config = dict(
    bottleneck='fsq',
    downsampling_factor=8,
    encoder_head_dim=64,
    residual_init='none',
    learning_rate=0.0015,
    beta1=0.9,
)
Rows from block 0 of the decoder, named by matrix and row number. Rows with one number belong to one channel. Each number is 50 + 12 x the weight over its row's rms, rounded and kept within 0 to 99. All counts start at 0. After the name is the row's rms in percent of the matrix's.
# convs0: first 3x3 conv (decoder.mid.0.convs.0.weight, 192x192x3x3), inputs 175-181, a 3x3 kernel for each
# convs1: second 3x3 conv (decoder.mid.0.convs.1.weight, 192x192x3x3, transposed), outputs 175-181, a 3x3 kernel for each
convs0.119 083:47 45 53 42 44 42 44 48 47 51 48 51 54 40 52 62 48 52 54 54 61 57 51 59 48 53 62 38 48 50 45 60 55 45 61 50 64 43 50 67 38 42 75 54 49 57 41 61 55 43 42 53 52 35 49 56 50 59 68 64 45 56 55
convs0.120 105:58 52 65 51 44 62 55 44 62 36 48 20 56 42 62 64 50 46 63 61 55 26 42 46 63 56 48 46 38 46 41 55 54 51 52 60 51 42 70 34 25 52 56 29 55 48 65 65 63 63 57 50 65 57 37 25 34 41 66 28 54 70 60
convs0.121 092:53 50 57 61 50 53 58 58 60 59 51 56 53 11 55 44 22 49 48 40 42 51 31 41 54 40 64 48 44 48 49 59 49 46 49 52 59 46 59 38 32 40 48 34 44 47 43 51 32 47 32 28 40 45 49 42 37 28 76 59 33 51 39
convs0.122 090:54 57 54 51 50 47 49 47 53 45 43 41 60 62 49 69 62 52 54 64 60 55 65 67 54 41 55 46 51 48 39 49 41 45 49 46 61 49 72 59 70 57 56 64 57 52 56 55 49 47 53 50 51 59 55 54 47 58 55 48 44 51 46
convs0.123 087:57 59 62 68 53 60 60 56 59 52 50 58 59 45 67 62 53 56 48 60 47 63 41 48 61 50 53 46 62 53 60 73 71 63 71 59 53 52 49 50 59 49 54 49 50 50 36 51 39 28 36 39 37 40 54 45 55 56 58 55 53 55 53
convs0.124 115:47 46 40 44 47 43 42 36 39 49 47 53 53 41 49 55 55 48 47 45 47 49 60 61 45 51 49 48 48 48 51 50 51 48 50 45 39 46 45 59 65 58 59 60 54 51 53 61 46 56 53 48 48 46 52 53 60 63 62 54 50 47 53
convs0.125 081:45 50 52 46 40 52 60 49 41 53 54 48 46 29 52 47 50 53 57 49 56 47 53 61 51 51 67 42 59 41 59 65 60 56 64 48 54 40 49 46 38 38 60 49 52 51 44 51 37 46 42 50 43 45 58 63 61 59 83 72 51 53 49
convs0.126 107:43 41 41 42 38 48 37 40 41 56 56 42 28 27 36 57 65 56 47 34 52 62 53 60 42 49 54 50 49 49 61 52 57 53 60 56 47 35 49 55 39 60 53 52 52 43 57 55 56 60 64 48 46 53 47 59 53 48 59 54 51 53 48
convs0.127 089:52 48 50 49 41 49 62 43 57 53 44 50 55 41 49 52 52 52 49 46 55 51 37 54 60 43 56 47 51 53 48 56 54 53 46 50 50 54 53 58 42 37 56 46 57 51 58 48 41 52 52 50 46 42 59 62 49 66 83 71 51 58 41
convs0.128 099:47 50 53 55 62 50 57 59 46 58 59 46 52 77 54 50 50 37 48 43 52 43 42 46 65 61 46 52 60 53 66 49 66 59 55 53 51 64 61 36 41 48 45 51 47 52 53 49 44 49 62 53 49 49 46 40 45 59 57 54 49 43 50
convs0.129 110:63 65 49 59 74 53 44 70 39 24 33 46 46 61 44 59 46 55 65 46 65 60 48 58 61 45 57 54 31 47 54 24 47 52 39 48 54 48 55 62 70 26 53 49 43 63 46 51 61 45 60 43 52 51 37 49 56 46 00 57 54 42 51
convs0.130 091:53 51 47 42 42 41 48 42 45 62 66 54 50 33 45 65 66 65 66 48 64 39 43 50 66 50 56 49 41 54 64 60 63 48 44 39 63 50 47 37 01 46 58 67 57 56 45 57 56 78 76 56 52 53 46 45 47 60 76 72 54 40 41
convs0.131 099:65 66 73 71 74 73 68 69 57 37 38 35 66 60 67 69 65 50 63 69 70 64 70 64 51 65 57 50 51 52 57 46 39 43 42 46 65 65 58 74 83 78 64 78 75 45 41 49 33 17 20 38 34 35 31 41 27 20 13 10 30 34 31
convs0.132 103:35 34 32 42 33 24 40 38 34 28 57 52 54 55 58 58 48 59 65 59 47 64 00 31 62 42 53 57 31 43 46 46 57 44 56 38 37 36 54 57 09 23 40 29 35 81 52 47 47 56 49 53 50 33 33 31 55 33 40 62 50 61 44
convs0.133 107:53 51 55 46 40 48 56 48 53 32 40 34 42 43 61 59 40 48 50 46 50 66 18 33 36 38 49 49 37 53 54 41 58 42 51 40 55 59 55 51 42 44 51 58 42 49 45 57 68 52 70 51 61 53 38 32 45 42 49 60 37 35 47
convs0.134 099:67 58 58 62 60 58 47 49 55 49 51 42 69 59 60 69 62 51 43 49 59 40 63 69 52 53 48 56 51 48 49 53 38 51 52 35 65 51 49 62 88 57 62 61 43 53 55 57 77 75 74 53 55 53 48 58 61 71 64 56 55 47 71
convs0.135 097:53 56 66 58 56 66 54 53 57 52 52 33 55 61 71 52 53 49 50 67 75 58 47 54 55 55 66 44 47 60 47 52 45 46 51 55 51 54 68 43 43 69 48 47 61 39 71 44 15 65 01 52 65 44 37 42 39 17 47 25 47 64 39
convs0.136 106:39 51 43 36 46 45 34 78 50 49 62 44 25 48 32 48 52 57 41 53 54 43 55 46 76 59 67 42 51 49 59 54 57 75 55 44 53 42 57 47 57 43 51 51 58 46 55 50 46 47 60 49 42 45 61 55 55 52 97 44 51 32 63
convs0.137 101:41 49 37 41 40 41 41 44 39 52 63 54 66 77 63 53 54 51 65 59 53 50 36 47 57 63 51 52 38 51 55 47 72 52 56 53 61 65 56 53 37 47 54 50 47 50 44 51 43 49 58 52 60 49 47 40 48 46 44 54 52 58 60
convs0.138 095:51 59 47 47 48 46 57 51 45 49 53 48 51 47 48 61 63 58 54 56 58 50 58 52 54 45 44 52 48 49 48 46 45 45 49 49 53 54 61 53 65 49 57 60 45 56 49 58 58 48 49 49 46 45 54 57 49 48 67 49 57 51 50
convs0.139 107:58 65 45 44 72 59 43 48 45 55 63 42 41 50 57 36 64 70 46 48 58 45 61 50 36 47 63 54 62 54 49 55 44 80 68 57 64 74 53 41 69 66 53 54 79 37 59 42 54 66 38 66 57 60 60 43 39 67 14 44 64 51 51
convs0.140 100:63 67 60 62 82 64 62 74 66 67 64 48 63 72 53 60 62 54 61 57 57 67 85 66 53 52 52 46 29 43 41 31 39 48 38 47 56 62 44 81 99 62 54 68 50 60 49 56 49 39 50 56 47 51 41 29 33 51 34 42 46 44 48
convs0.141 109:50 23 42 50 17 45 63 45 50 66 69 51 61 26 54 47 56 44 48 41 42 57 44 38 45 40 45 59 70 64 57 37 52 49 48 55 62 45 81 31 00 47 50 39 52 52 46 38 44 54 51 54 61 52 55 50 52 27 94 41 50 35 61
convs0.142 098:32 30 27 40 49 41 35 38 39 56 59 55 45 55 59 54 59 57 47 46 55 46 49 62 54 59 63 56 64 56 49 60 45 32 37 37 69 66 71 56 59 66 63 69 55 70 72 69 69 69 41 47 46 35 57 29 41 60 36 36 62 35 30
convs0.143 099:53 59 60 52 60 50 52 49 58 63 50 60 55 65 59 56 50 52 61 61 45 61 63 44 60 61 54 55 44 51 56 45 40 56 46 56 47 55 52 64 70 42 45 48 36 56 40 52 60 25 41 45 49 47 60 45 50 53 39 47 53 47 54
convs0.144 095:43 36 41 37 27 39 40 33 40 54 50 44 49 25 45 46 45 54 50 46 55 45 44 44 47 52 41 49 43 51 63 51 52 52 44 54 53 29 43 57 00 51 41 35 49 53 45 50 54 83 65 49 58 43 56 50 44 40 61 43 47 41 41
convs0.145 098:56 66 52 52 96 37 50 64 42 72 42 48 63 97 56 59 64 65 50 45 34 51 93 46 57 48 47 55 48 51 49 47 48 48 52 59 56 52 62 46 99 55 48 49 49 53 60 52 61 28 49 47 46 52 60 66 61 59 23 41 47 53 52
convs0.146 096:48 44 48 46 28 45 54 43 44 63 63 41 54 33 61 65 47 59 46 45 45 30 30 42 56 51 49 47 52 47 49 60 61 56 40 49 55 41 38 54 00 46 53 52 52 54 51 50 49 99 64 59 58 34 49 41 47 48 69 59 44 44 47
convs0.147 111:44 43 64 39 05 51 33 32 47 46 38 46 41 18 52 62 42 36 50 49 57 69 58 54 63 44 67 43 35 61 58 57 51 44 39 48 48 52 62 69 00 59 59 27 52 44 51 41 43 72 32 56 54 49 48 38 45 53 62 52 32 38 40
convs0.148 108:52 68 57 46 76 44 50 77 59 47 55 59 45 20 47 66 57 51 44 51 46 62 21 50 49 56 39 42 44 47 57 69 60 47 55 39 45 59 49 40 21 42 37 51 42 46 57 50 50 79 37 48 57 44 49 56 52 56 99 62 57 53 55
convs0.149 100:66 57 59 69 74 67 55 57 58 57 40 52 52 49 54 65 51 52 62 61 69 61 76 74 47 49 69 42 34 37 42 27 48 41 53 41 57 49 49 83 82 59 60 42 48 44 44 51 62 63 69 55 58 61 46 50 53 30 00 44 51 55 45
convs0.150 108:47 58 38 57 68 49 46 71 36 57 37 57 48 68 54 46 53 45 45 45 56 50 39 59 56 52 61 49 58 66 60 33 69 48 57 64 63 56 56 61 61 41 53 46 43 47 52 31 50 40 61 49 47 59 58 69 57 45 00 41 58 38 56
convs0.151 105:54 48 43 57 55 54 56 49 53 60 65 64 64 73 63 54 54 57 62 67 69 54 54 54 57 61 54 43 47 45 49 58 56 50 43 46 71 68 57 70 61 51 65 66 59 59 56 57 63 49 54 51 54 47 50 43 50 42 43 42 50 54 53
convs0.152 097:45 57 54 56 71 60 37 55 54 59 58 50 38 66 39 36 42 29 49 53 44 43 80 56 56 52 55 51 54 51 48 56 51 40 40 59 56 31 39 23 99 56 43 47 35 47 40 47 52 29 35 54 35 43 52 50 61 61 59 55 47 46 47
convs0.153 107:52 43 65 38 36 63 32 45 42 71 56 47 47 34 40 44 45 64 31 32 29 45 38 51 59 39 45 63 55 55 44 33 46 83 49 52 53 54 66 41 36 50 33 35 45 37 58 48 56 62 49 53 56 47 55 61 57 46 71 40 47 58 65
convs0.154 104:41 46 44 53 63 41 45 50 47 46 29 55 44 66 50 51 40 61 68 56 86 68 77 70 42 38 72 52 48 48 56 47 52 38 43 49 51 45 26 54 76 30 63 67 37 53 69 42 33 14 43 44 50 49 40 42 44 35 27 47 56 64 34
convs0.155 107:61 57 58 49 46 59 51 51 61 64 60 41 47 13 51 54 32 46 42 23 42 65 10 59 50 25 51 49 40 43 43 35 65 45 46 45 49 55 38 44 40 30 35 35 39 39 49 53 41 78 29 58 47 48 52 45 48 40 58 57 48 51 48
convs0.156 100:53 54 65 49 55 58 43 55 48 55 55 49 53 30 61 58 61 59 46 44 48 45 26 54 49 52 50 52 58 56 63 58 59 45 63 48 52 52 61 54 51 55 62 60 60 47 51 61 55 63 62 51 52 56 58 49 49 59 99 74 65 55 60
convs0.157 100:57 37 52 52 38 33 45 42 49 60 37 54 57 51 53 76 60 62 56 48 70 61 45 60 52 46 57 60 33 47 48 55 38 36 52 42 59 68 48 63 36 46 52 68 53 65 54 51 45 45 63 54 38 42 46 33 44 64 89 76 67 32 51
convs0.158 105:40 60 46 54 94 53 48 66 65 50 56 56 42 81 44 46 46 42 41 61 54 54 98 45 37 41 46 40 52 51 49 72 54 53 50 67 53 46 50 40 99 52 50 31 53 53 57 64 59 77 44 70 61 57 54 80 57 56 33 42 35 49 36
convs0.159 098:63 63 50 45 67 48 61 71 46 73 41 51 56 74 68 70 66 61 45 57 61 55 63 62 46 60 62 45 41 35 49 26 52 47 70 42 55 57 55 59 79 53 57 56 48 60 55 65 58 53 65 49 52 48 52 67 63 70 29 58 51 41 59
convs0.160 103:58 38 47 38 19 24 46 40 43 54 36 46 53 60 46 51 48 39 57 59 53 35 40 57 44 39 55 50 42 35 64 66 48 49 36 54 40 44 40 25 32 54 40 50 43 60 45 56 41 73 44 47 44 46 37 50 44 58 99 31 48 53 55
convs0.161 111:32 37 44 53 45 51 48 53 45 42 35 47 47 41 39 60 40 44 53 43 53 52 56 53 43 33 51 52 46 47 46 64 48 46 49 51 50 49 52 47 56 35 56 65 43 54 47 62 42 69 39 38 36 34 44 53 51 57 41 59 52 54 56
convs0.162 095:51 51 43 43 38 47 44 49 35 52 62 49 61 60 63 43 47 49 61 43 50 42 27 45 62 49 55 54 54 62 62 52 56 55 60 55 50 58 51 41 27 47 42 51 54 44 47 41 47 48 47 50 51 48 61 52 56 61 56 53 49 47 63
convs0.163 101:48 34 41 50 56 45 34 42 31 68 50 62 56 58 68 59 72 68 54 55 62 55 79 78 45 54 56 47 49 48 58 46 36 47 54 52 48 49 46 72 68 67 48 54 53 59 61 63 59 57 55 56 39 51 55 51 53 56 55 45 59 55 48
convs0.164 107:47 57 47 46 40 43 44 78 46 45 61 38 47 00 58 53 35 42 53 43 42 71 26 56 52 52 44 40 46 56 43 55 54 30 46 38 55 52 38 62 15 49 40 54 52 49 43 42 53 67 43 46 58 38 54 35 63 12 82 56 62 19 53
convs0.165 110:44 64 46 49 54 52 30 42 48 62 51 76 35 53 37 47 39 56 45 40 51 56 23 37 43 42 43 42 57 56 47 20 47 43 43 56 57 58 67 54 57 41 57 45 50 38 53 47 46 33 52 51 47 50 51 41 46 43 11 45 54 48 49
convs0.166 108:60 52 65 56 33 57 56 52 70 45 54 64 27 00 44 62 59 58 36 29 43 53 32 50 59 45 42 55 41 42 58 43 63 51 46 41 58 34 69 52 11 47 55 62 61 63 43 58 42 90 29 51 49 39 41 50 52 56 74 69 50 27 44
convs0.167 101:43 38 41 44 48 37 38 43 40 54 63 66 50 10 33 57 54 44 50 45 44 65 71 60 36 43 55 49 49 59 51 39 36 49 50 58 42 33 30 70 72 53 42 48 45 54 52 53 78 68 70 52 49 51 44 50 51 42 49 41 56 43 41
convs0.168 098:26 24 14 38 31 25 29 25 17 54 55 63 64 75 76 53 48 63 50 48 61 37 59 65 39 44 53 55 49 63 37 43 38 59 50 51 56 61 52 72 85 76 58 46 56 52 61 53 54 47 49 58 50 61 48 49 49 49 42 43 46 63 58
convs0.169 117:39 44 38 52 50 42 41 67 58 54 51 54 35 24 37 38 37 55 57 48 43 60 80 63 70 47 61 66 53 47 52 35 51 56 56 57 47 43 47 43 65 22 60 46 42 57 54 40 44 64 40 50 47 40 50 67 44 40 50 58 39 41 45
convs0.170 108:44 40 51 62 51 62 57 54 41 47 41 44 43 38 38 66 44 34 43 41 52 48 26 47 37 44 38 44 48 42 59 40 45 44 37 47 49 45 59 70 40 32 66 55 57 49 52 55 53 12 47 39 42 41 66 38 42 57 33 50 51 45 59
convs0.171 096:44 40 48 31 27 36 41 38 45 54 57 65 54 29 53 52 65 50 55 49 39 40 33 52 45 48 49 39 49 43 55 74 66 54 50 45 45 43 48 29 00 31 42 51 34 49 46 39 41 60 37 44 52 38 53 52 45 61 90 58 50 53 49
convs1.119 063:46 33 39 30 28 39 53 46 45 48 30 46 52 50 50 39 35 32 40 43 37 63 60 52 47 45 50 63 58 42 64 45 43 39 61 46 48 53 49 60 77 63 46 46 47 57 56 62 40 46 70 62 50 65 49 42 46 54 40 60 59 45 44
convs1.120 103:61 37 62 49 13 51 63 53 60 58 53 60 60 61 49 34 47 49 50 28 44 59 43 62 36 60 39 44 33 59 72 60 57 39 35 35 58 57 41 65 36 52 57 54 52 65 63 76 56 45 47 63 38 58 54 30 56 41 45 31 44 26 52
convs1.121 093:54 45 51 44 49 57 47 56 52 72 53 64 64 60 54 46 49 52 66 69 48 45 70 55 46 50 51 46 45 38 53 42 50 53 40 56 43 54 48 33 64 54 46 44 56 40 41 42 52 62 67 64 50 46 55 51 48 66 62 63 59 70 46
convs1.122 068:53 44 44 44 42 54 53 42 59 30 45 50 39 33 46 25 41 48 29 47 43 37 50 43 47 40 46 55 54 43 54 40 35 46 44 42 47 43 55 56 75 54 60 54 55 71 63 60 54 45 53 64 45 56 41 51 36 44 31 32 50 52 46
convs1.123 072:72 63 66 51 52 69 72 62 66 64 43 44 56 63 63 49 47 44 44 54 60 45 55 71 61 60 52 45 55 65 27 37 63 53 47 46 41 60 40 45 90 68 49 65 45 45 47 61 23 27 72 56 41 66 28 32 37 42 44 42 47 39 50
convs1.124 087:59 61 60 58 62 58 64 55 64 48 53 53 65 52 51 56 44 46 37 60 50 38 68 57 48 47 65 36 52 51 44 48 58 41 53 57 52 59 54 63 74 59 63 77 66 47 54 59 48 44 69 47 67 63 31 43 31 30 29 16 41 39 40
convs1.125 068:38 26 38 41 38 31 37 34 42 41 31 49 56 36 49 35 44 47 53 38 41 54 64 53 56 40 63 34 50 62 54 62 55 46 65 54 47 54 51 52 64 62 55 44 50 46 47 56 26 44 42 61 41 66 43 49 37 44 52 72 58 63 56
convs1.126 083:48 56 63 64 61 58 63 72 66 50 57 51 61 62 60 48 42 46 42 48 42 40 59 69 44 39 48 62 46 64 43 31 57 47 46 62 52 52 56 66 64 59 46 58 46 46 46 55 48 44 64 58 62 66 41 32 35 29 27 29 45 35 46
convs1.127 081:43 25 46 14 15 18 46 21 32 47 33 43 49 48 41 44 46 44 49 51 50 55 56 49 49 47 47 60 55 36 70 48 57 60 60 53 56 52 30 36 57 33 45 43 44 47 57 44 43 40 55 48 47 40 49 62 67 62 64 66 51 67 60
convs1.128 090:57 61 45 62 88 61 51 60 43 51 54 46 54 80 48 56 52 57 56 54 63 40 40 49 55 40 52 38 31 44 52 09 48 41 43 54 51 54 50 59 73 50 48 50 49 71 51 67 68 35 72 38 45 53 36 46 34 42 56 44 24 45 46
convs1.129 121:50 44 40 43 67 44 54 50 51 61 40 65 90 84 67 55 53 56 39 41 47 69 29 88 59 70 66 60 56 46 49 29 44 63 61 48 56 58 56 54 64 45 55 54 58 38 72 60 49 43 70 40 41 47 47 45 46 49 43 58 38 44 47
convs1.130 073:52 46 54 57 67 57 59 72 60 60 60 63 32 40 50 32 23 31 45 46 41 48 66 68 33 33 47 67 43 46 43 19 45 40 34 55 38 48 63 63 51 39 50 55 48 52 41 58 84 39 44 77 53 66 46 44 48 46 56 43 59 59 50
convs1.131 095:75 79 77 75 90 83 77 83 66 62 66 62 54 60 60 45 58 45 52 67 56 24 46 45 30 60 36 40 42 47 32 28 50 35 38 48 44 61 56 51 60 76 48 54 63 56 29 61 50 39 72 53 44 72 47 56 48 45 57 53 62 64 54
convs1.132 103:50 46 47 47 42 59 57 48 51 60 56 72 51 65 73 50 41 56 48 44 52 76 15 50 65 61 56 40 41 49 60 48 58 41 32 50 45 58 47 79 36 57 50 60 51 38 41 50 54 61 72 42 44 50 73 43 48 37 44 76 49 53 51
convs1.133 104:50 54 46 43 35 42 59 63 48 45 57 48 55 50 44 44 53 49 56 55 35 52 51 52 45 69 46 54 50 45 52 61 36 69 54 58 63 51 54 62 45 57 63 53 59 62 43 28 59 63 34 63 51 50 49 50 60 80 47 55 60 52 57
convs1.134 109:52 43 49 46 54 47 57 55 54 59 57 49 55 64 31 43 46 47 46 63 27 30 71 41 44 45 43 48 53 48 37 17 39 48 40 48 41 50 43 57 69 55 35 47 56 27 47 46 54 22 51 47 40 48 55 46 65 57 59 59 61 62 62
convs1.135 094:56 58 58 63 60 66 55 63 69 61 62 57 61 63 72 68 56 59 62 62 38 61 56 41 56 50 41 52 58 61 23 53 46 36 46 56 30 40 40 28 33 56 35 34 58 48 48 65 37 62 60 53 62 52 50 53 56 53 54 64 68 54 67
convs1.136 104:53 70 47 35 37 40 43 56 40 52 54 41 50 85 44 64 56 39 41 56 55 47 91 39 48 41 54 45 69 38 61 49 60 63 66 50 49 49 45 27 74 46 50 46 44 52 33 49 54 36 60 53 71 37 81 46 50 53 53 53 47 32 48
convs1.137 090:67 66 50 63 63 50 55 74 49 43 63 67 60 66 55 57 44 64 49 61 62 45 50 39 71 64 76 41 49 37 47 38 47 57 55 47 46 56 42 51 61 64 44 59 42 69 47 64 76 43 65 66 53 80 49 49 40 46 63 40 41 57 42
convs1.138 066:43 38 70 40 38 46 43 44 48 59 74 62 51 38 41 52 60 52 46 49 40 49 62 44 41 46 33 54 48 39 72 39 53 43 60 56 53 58 39 47 69 44 51 45 49 54 61 60 53 49 80 66 59 75 49 42 63 52 58 37 38 35 54
convs1.139 111:50 50 51 60 66 45 42 48 50 58 26 51 64 57 37 50 53 53 47 52 55 49 61 65 42 51 51 61 66 40 30 59 26 50 57 40 51 36 52 45 60 41 59 45 58 64 38 39 54 50 26 58 48 31 41 47 38 37 52 37 41 61 50
convs1.140 102:69 82 76 76 89 87 74 82 82 55 64 50 51 57 53 36 46 43 38 51 35 40 57 49 36 50 40 45 48 45 45 35 51 42 51 58 61 71 54 54 74 63 57 71 58 52 32 60 36 20 52 57 58 63 35 50 49 48 50 53 55 58 55
convs1.141 112:59 44 49 48 32 42 46 42 41 36 58 58 38 34 47 36 47 45 56 25 39 56 45 36 68 42 68 61 52 49 40 40 44 40 53 48 51 53 40 63 48 55 56 53 42 62 60 62 53 48 46 36 52 44 61 50 58 57 47 60 52 19 57
convs1.142 106:40 47 49 51 55 56 46 49 46 70 66 49 57 50 59 47 58 51 43 53 50 61 39 57 53 79 45 69 51 51 36 45 35 62 51 47 59 55 59 65 61 70 60 69 59 70 58 70 43 61 49 46 51 45 43 58 38 33 41 31 35 37 34
convs1.143 078:62 43 65 48 45 51 67 63 49 61 57 64 55 59 53 50 49 46 50 56 57 40 52 57 49 43 53 53 52 47 44 34 49 42 33 46 44 51 45 57 95 54 43 46 47 55 72 60 64 36 73 67 56 69 48 44 53 40 45 44 42 58 42
convs1.144 087:43 50 49 58 33 40 48 35 52 50 64 49 40 48 58 47 43 45 56 67 57 47 61 50 65 35 58 61 55 48 36 25 37 50 42 48 50 37 39 70 38 64 42 47 43 53 54 57 77 64 31 53 53 56 56 44 49 39 42 50 49 49 56
convs1.145 109:54 45 63 51 76 49 45 57 53 54 53 52 44 50 56 51 62 53 48 54 62 49 40 76 53 43 54 67 75 63 36 33 54 50 66 52 49 46 53 47 72 43 47 39 36 55 65 44 77 16 69 53 62 49 46 53 59 39 40 36 34 50 39
convs1.146 085:60 39 50 40 32 50 51 44 51 63 62 52 40 12 42 50 55 55 49 45 45 62 37 52 70 53 57 45 35 49 55 33 38 52 41 47 55 40 58 63 24 53 63 44 56 44 47 55 76 78 35 47 57 49 36 50 49 50 65 55 36 48 63
convs1.147 124:56 47 53 48 19 41 63 56 59 38 82 49 44 46 69 42 40 48 50 29 40 46 43 35 55 56 40 49 27 67 43 75 34 43 63 65 46 36 45 50 26 50 42 43 46 53 50 49 59 82 56 45 60 66 55 61 66 46 58 55 39 38 43
convs1.148 137:58 54 57 49 20 43 57 43 54 49 60 55 63 22 55 39 87 49 41 48 49 67 06 53 40 37 42 50 42 44 36 69 36 56 55 53 54 75 51 46 00 56 54 65 58 41 42 51 46 55 51 58 43 61 53 47 58 54 86 56 48 48 49
convs1.149 131:57 57 56 65 66 62 64 52 57 62 62 59 57 43 68 54 44 68 42 36 36 47 64 53 39 28 47 46 47 54 35 16 37 47 55 59 53 49 59 42 71 56 56 47 50 55 62 55 48 64 49 48 57 48 43 31 43 51 45 56 42 51 49
convs1.150 126:56 48 58 57 67 55 52 51 52 52 23 60 57 68 59 52 54 42 60 49 63 51 14 94 46 45 49 47 71 55 46 21 41 59 62 46 30 56 52 69 63 52 22 45 43 62 63 53 45 28 65 44 65 43 59 69 57 53 41 44 43 53 47
convs1.151 088:64 61 62 77 82 78 69 71 68 44 62 40 48 60 53 39 34 39 50 67 63 40 49 71 54 70 45 54 52 52 35 47 56 48 62 43 51 42 46 78 68 72 47 52 44 68 53 54 70 36 73 64 64 63 47 53 50 40 40 47 43 48 56
convs1.152 099:43 49 40 64 81 54 51 60 55 70 69 48 65 74 47 69 68 44 49 42 59 44 40 47 58 71 71 56 50 42 40 34 68 45 38 45 53 44 47 36 69 42 43 56 47 43 42 50 31 35 57 52 59 51 77 76 64 63 63 54 61 81 64
convs1.153 104:54 59 48 54 29 62 46 51 44 38 50 41 61 50 46 34 57 44 52 67 47 56 54 43 30 42 18 64 47 63 31 25 37 32 39 41 36 47 28 31 64 54 59 25 48 30 38 57 68 52 36 50 48 37 62 65 61 36 26 52 53 62 85
convs1.154 109:41 63 46 55 74 45 47 50 41 56 69 58 52 67 49 53 68 56 45 60 48 38 53 41 51 70 34 51 46 48 47 57 49 49 39 28 61 45 71 45 38 51 27 48 37 44 30 53 27 36 38 42 50 49 65 60 59 54 59 80 74 51 65
convs1.155 122:48 41 53 47 11 46 54 40 55 45 49 46 52 35 38 48 77 52 34 31 38 45 15 50 36 51 38 50 43 49 64 42 55 55 42 46 55 69 47 79 13 60 60 50 43 51 70 58 53 56 39 43 29 46 60 55 59 54 50 48 46 55 58
convs1.156 107:61 56 61 56 22 54 63 47 62 26 30 31 44 33 63 44 91 47 36 51 39 43 42 52 31 47 44 56 43 54 25 87 34 42 52 45 46 63 43 54 21 48 43 58 53 44 60 58 35 45 53 39 37 46 87 57 73 70 61 58 69 52 72
convs1.157 102:53 52 52 47 64 51 60 60 50 42 42 39 61 54 37 47 68 48 39 55 41 58 44 46 55 57 47 63 49 59 75 56 63 41 30 50 43 55 52 50 22 56 50 63 45 55 63 47 58 41 30 50 43 49 50 48 50 47 86 42 49 41 39
convs1.158 109:55 59 56 48 65 49 46 50 48 58 39 38 54 63 57 54 60 44 52 48 51 42 55 57 38 56 47 63 69 72 40 44 36 46 54 61 48 38 51 58 85 52 53 51 50 64 75 66 63 33 50 53 52 51 68 64 47 39 35 41 33 66 36
convs1.159 111:59 55 60 48 35 43 54 50 50 57 39 52 54 28 57 63 59 68 49 57 43 34 49 62 46 44 49 45 45 48 67 20 46 58 56 54 40 55 53 45 59 32 41 50 44 48 64 50 40 18 35 37 30 53 66 42 60 72 42 52 49 61 49
convs1.160 111:45 47 55 32 34 51 50 46 48 55 53 66 56 35 43 47 59 52 45 36 49 61 28 65 41 49 56 39 57 51 46 44 52 67 48 61 56 60 43 41 42 46 36 49 47 46 46 74 66 63 41 56 33 57 38 50 48 52 59 60 45 52 56
convs1.161 110:45 42 51 52 50 45 46 53 48 50 55 46 53 52 57 49 46 51 52 53 27 41 64 30 65 64 36 64 44 48 53 66 31 54 47 35 40 46 63 50 52 49 39 47 65 38 40 38 25 69 42 40 24 49 63 55 60 41 34 51 49 37 48
convs1.162 067:65 55 57 51 70 57 53 66 58 70 89 51 68 64 65 51 58 51 60 65 42 67 40 45 75 58 46 41 38 52 73 50 50 48 55 35 56 53 47 49 57 54 57 51 62 65 58 58 62 30 45 65 37 65 44 42 38 56 58 57 43 52 47
convs1.163 094:62 52 62 66 74 74 60 71 57 44 61 56 56 47 39 44 48 40 44 47 52 28 52 55 38 37 45 53 65 68 37 48 63 51 55 69 47 46 54 70 56 64 52 50 47 50 53 56 48 46 63 66 63 60 38 51 42 33 38 42 52 57 53
convs1.164 106:53 57 60 57 20 63 44 55 47 40 63 32 35 13 30 50 58 27 30 46 39 47 43 54 70 63 67 38 34 36 56 51 57 37 64 42 42 66 57 59 30 64 60 42 53 70 43 69 54 28 71 65 52 61 62 49 53 43 43 47 18 39 52
convs1.165 124:41 53 41 40 71 42 41 59 41 51 52 54 55 74 45 46 71 49 38 40 25 49 43 50 34 55 31 58 52 46 54 32 52 68 47 59 53 53 43 63 65 43 46 50 45 50 94 57 44 30 68 55 56 45 46 58 51 57 54 48 44 50 42
convs1.166 120:50 49 48 38 02 40 59 40 63 45 54 43 35 41 47 48 36 44 62 42 69 57 35 43 63 43 57 52 59 74 56 43 64 31 45 39 56 67 51 57 35 48 58 61 44 42 48 50 52 70 37 61 42 58 45 51 59 40 69 49 31 27 44
convs1.167 091:48 40 51 60 48 57 52 53 51 73 66 62 61 53 71 51 52 53 64 51 47 60 62 63 52 50 61 83 54 70 38 43 29 56 52 50 54 63 49 92 76 90 54 40 64 60 55 52 58 27 72 48 44 49 39 42 44 27 25 26 33 53 48
convs1.168 112:50 45 45 74 65 63 57 55 43 55 49 47 56 71 41 65 60 65 66 75 71 29 53 44 54 55 35 43 43 39 30 71 58 50 62 52 61 51 57 45 59 64 47 43 44 51 30 57 61 71 63 56 62 45 29 44 43 31 54 53 39 50 47
convs1.169 125:47 47 47 52 46 57 46 55 50 34 51 56 46 56 56 46 48 48 61 57 78 59 92 28 59 46 61 44 84 43 69 59 55 52 58 47 47 51 45 36 62 48 50 44 63 39 35 70 57 42 45 46 45 58 66 47 48 47 32 62 18 42 36
convs1.170 119:48 48 47 55 82 44 54 42 40 52 36 34 65 77 47 37 53 46 44 43 27 59 35 62 36 55 29 36 43 61 52 50 68 53 38 57 50 57 56 61 50 47 39 60 41 51 69 62 55 56 57 57 62 43 45 45 37 52 59 43 50 53 49
convs1.171 080:56 50 47 56 52 40 50 47 51 34 42 45 36 16 35 46 38 39 41 59 53 83 56 55 45 44 55 41 33 53 64 54 39 40 54 53 49 48 47 62 19 38 46 53 26 45 22 38 72 94 29 55 51 60 51 41 52 32 47 52 54 50 67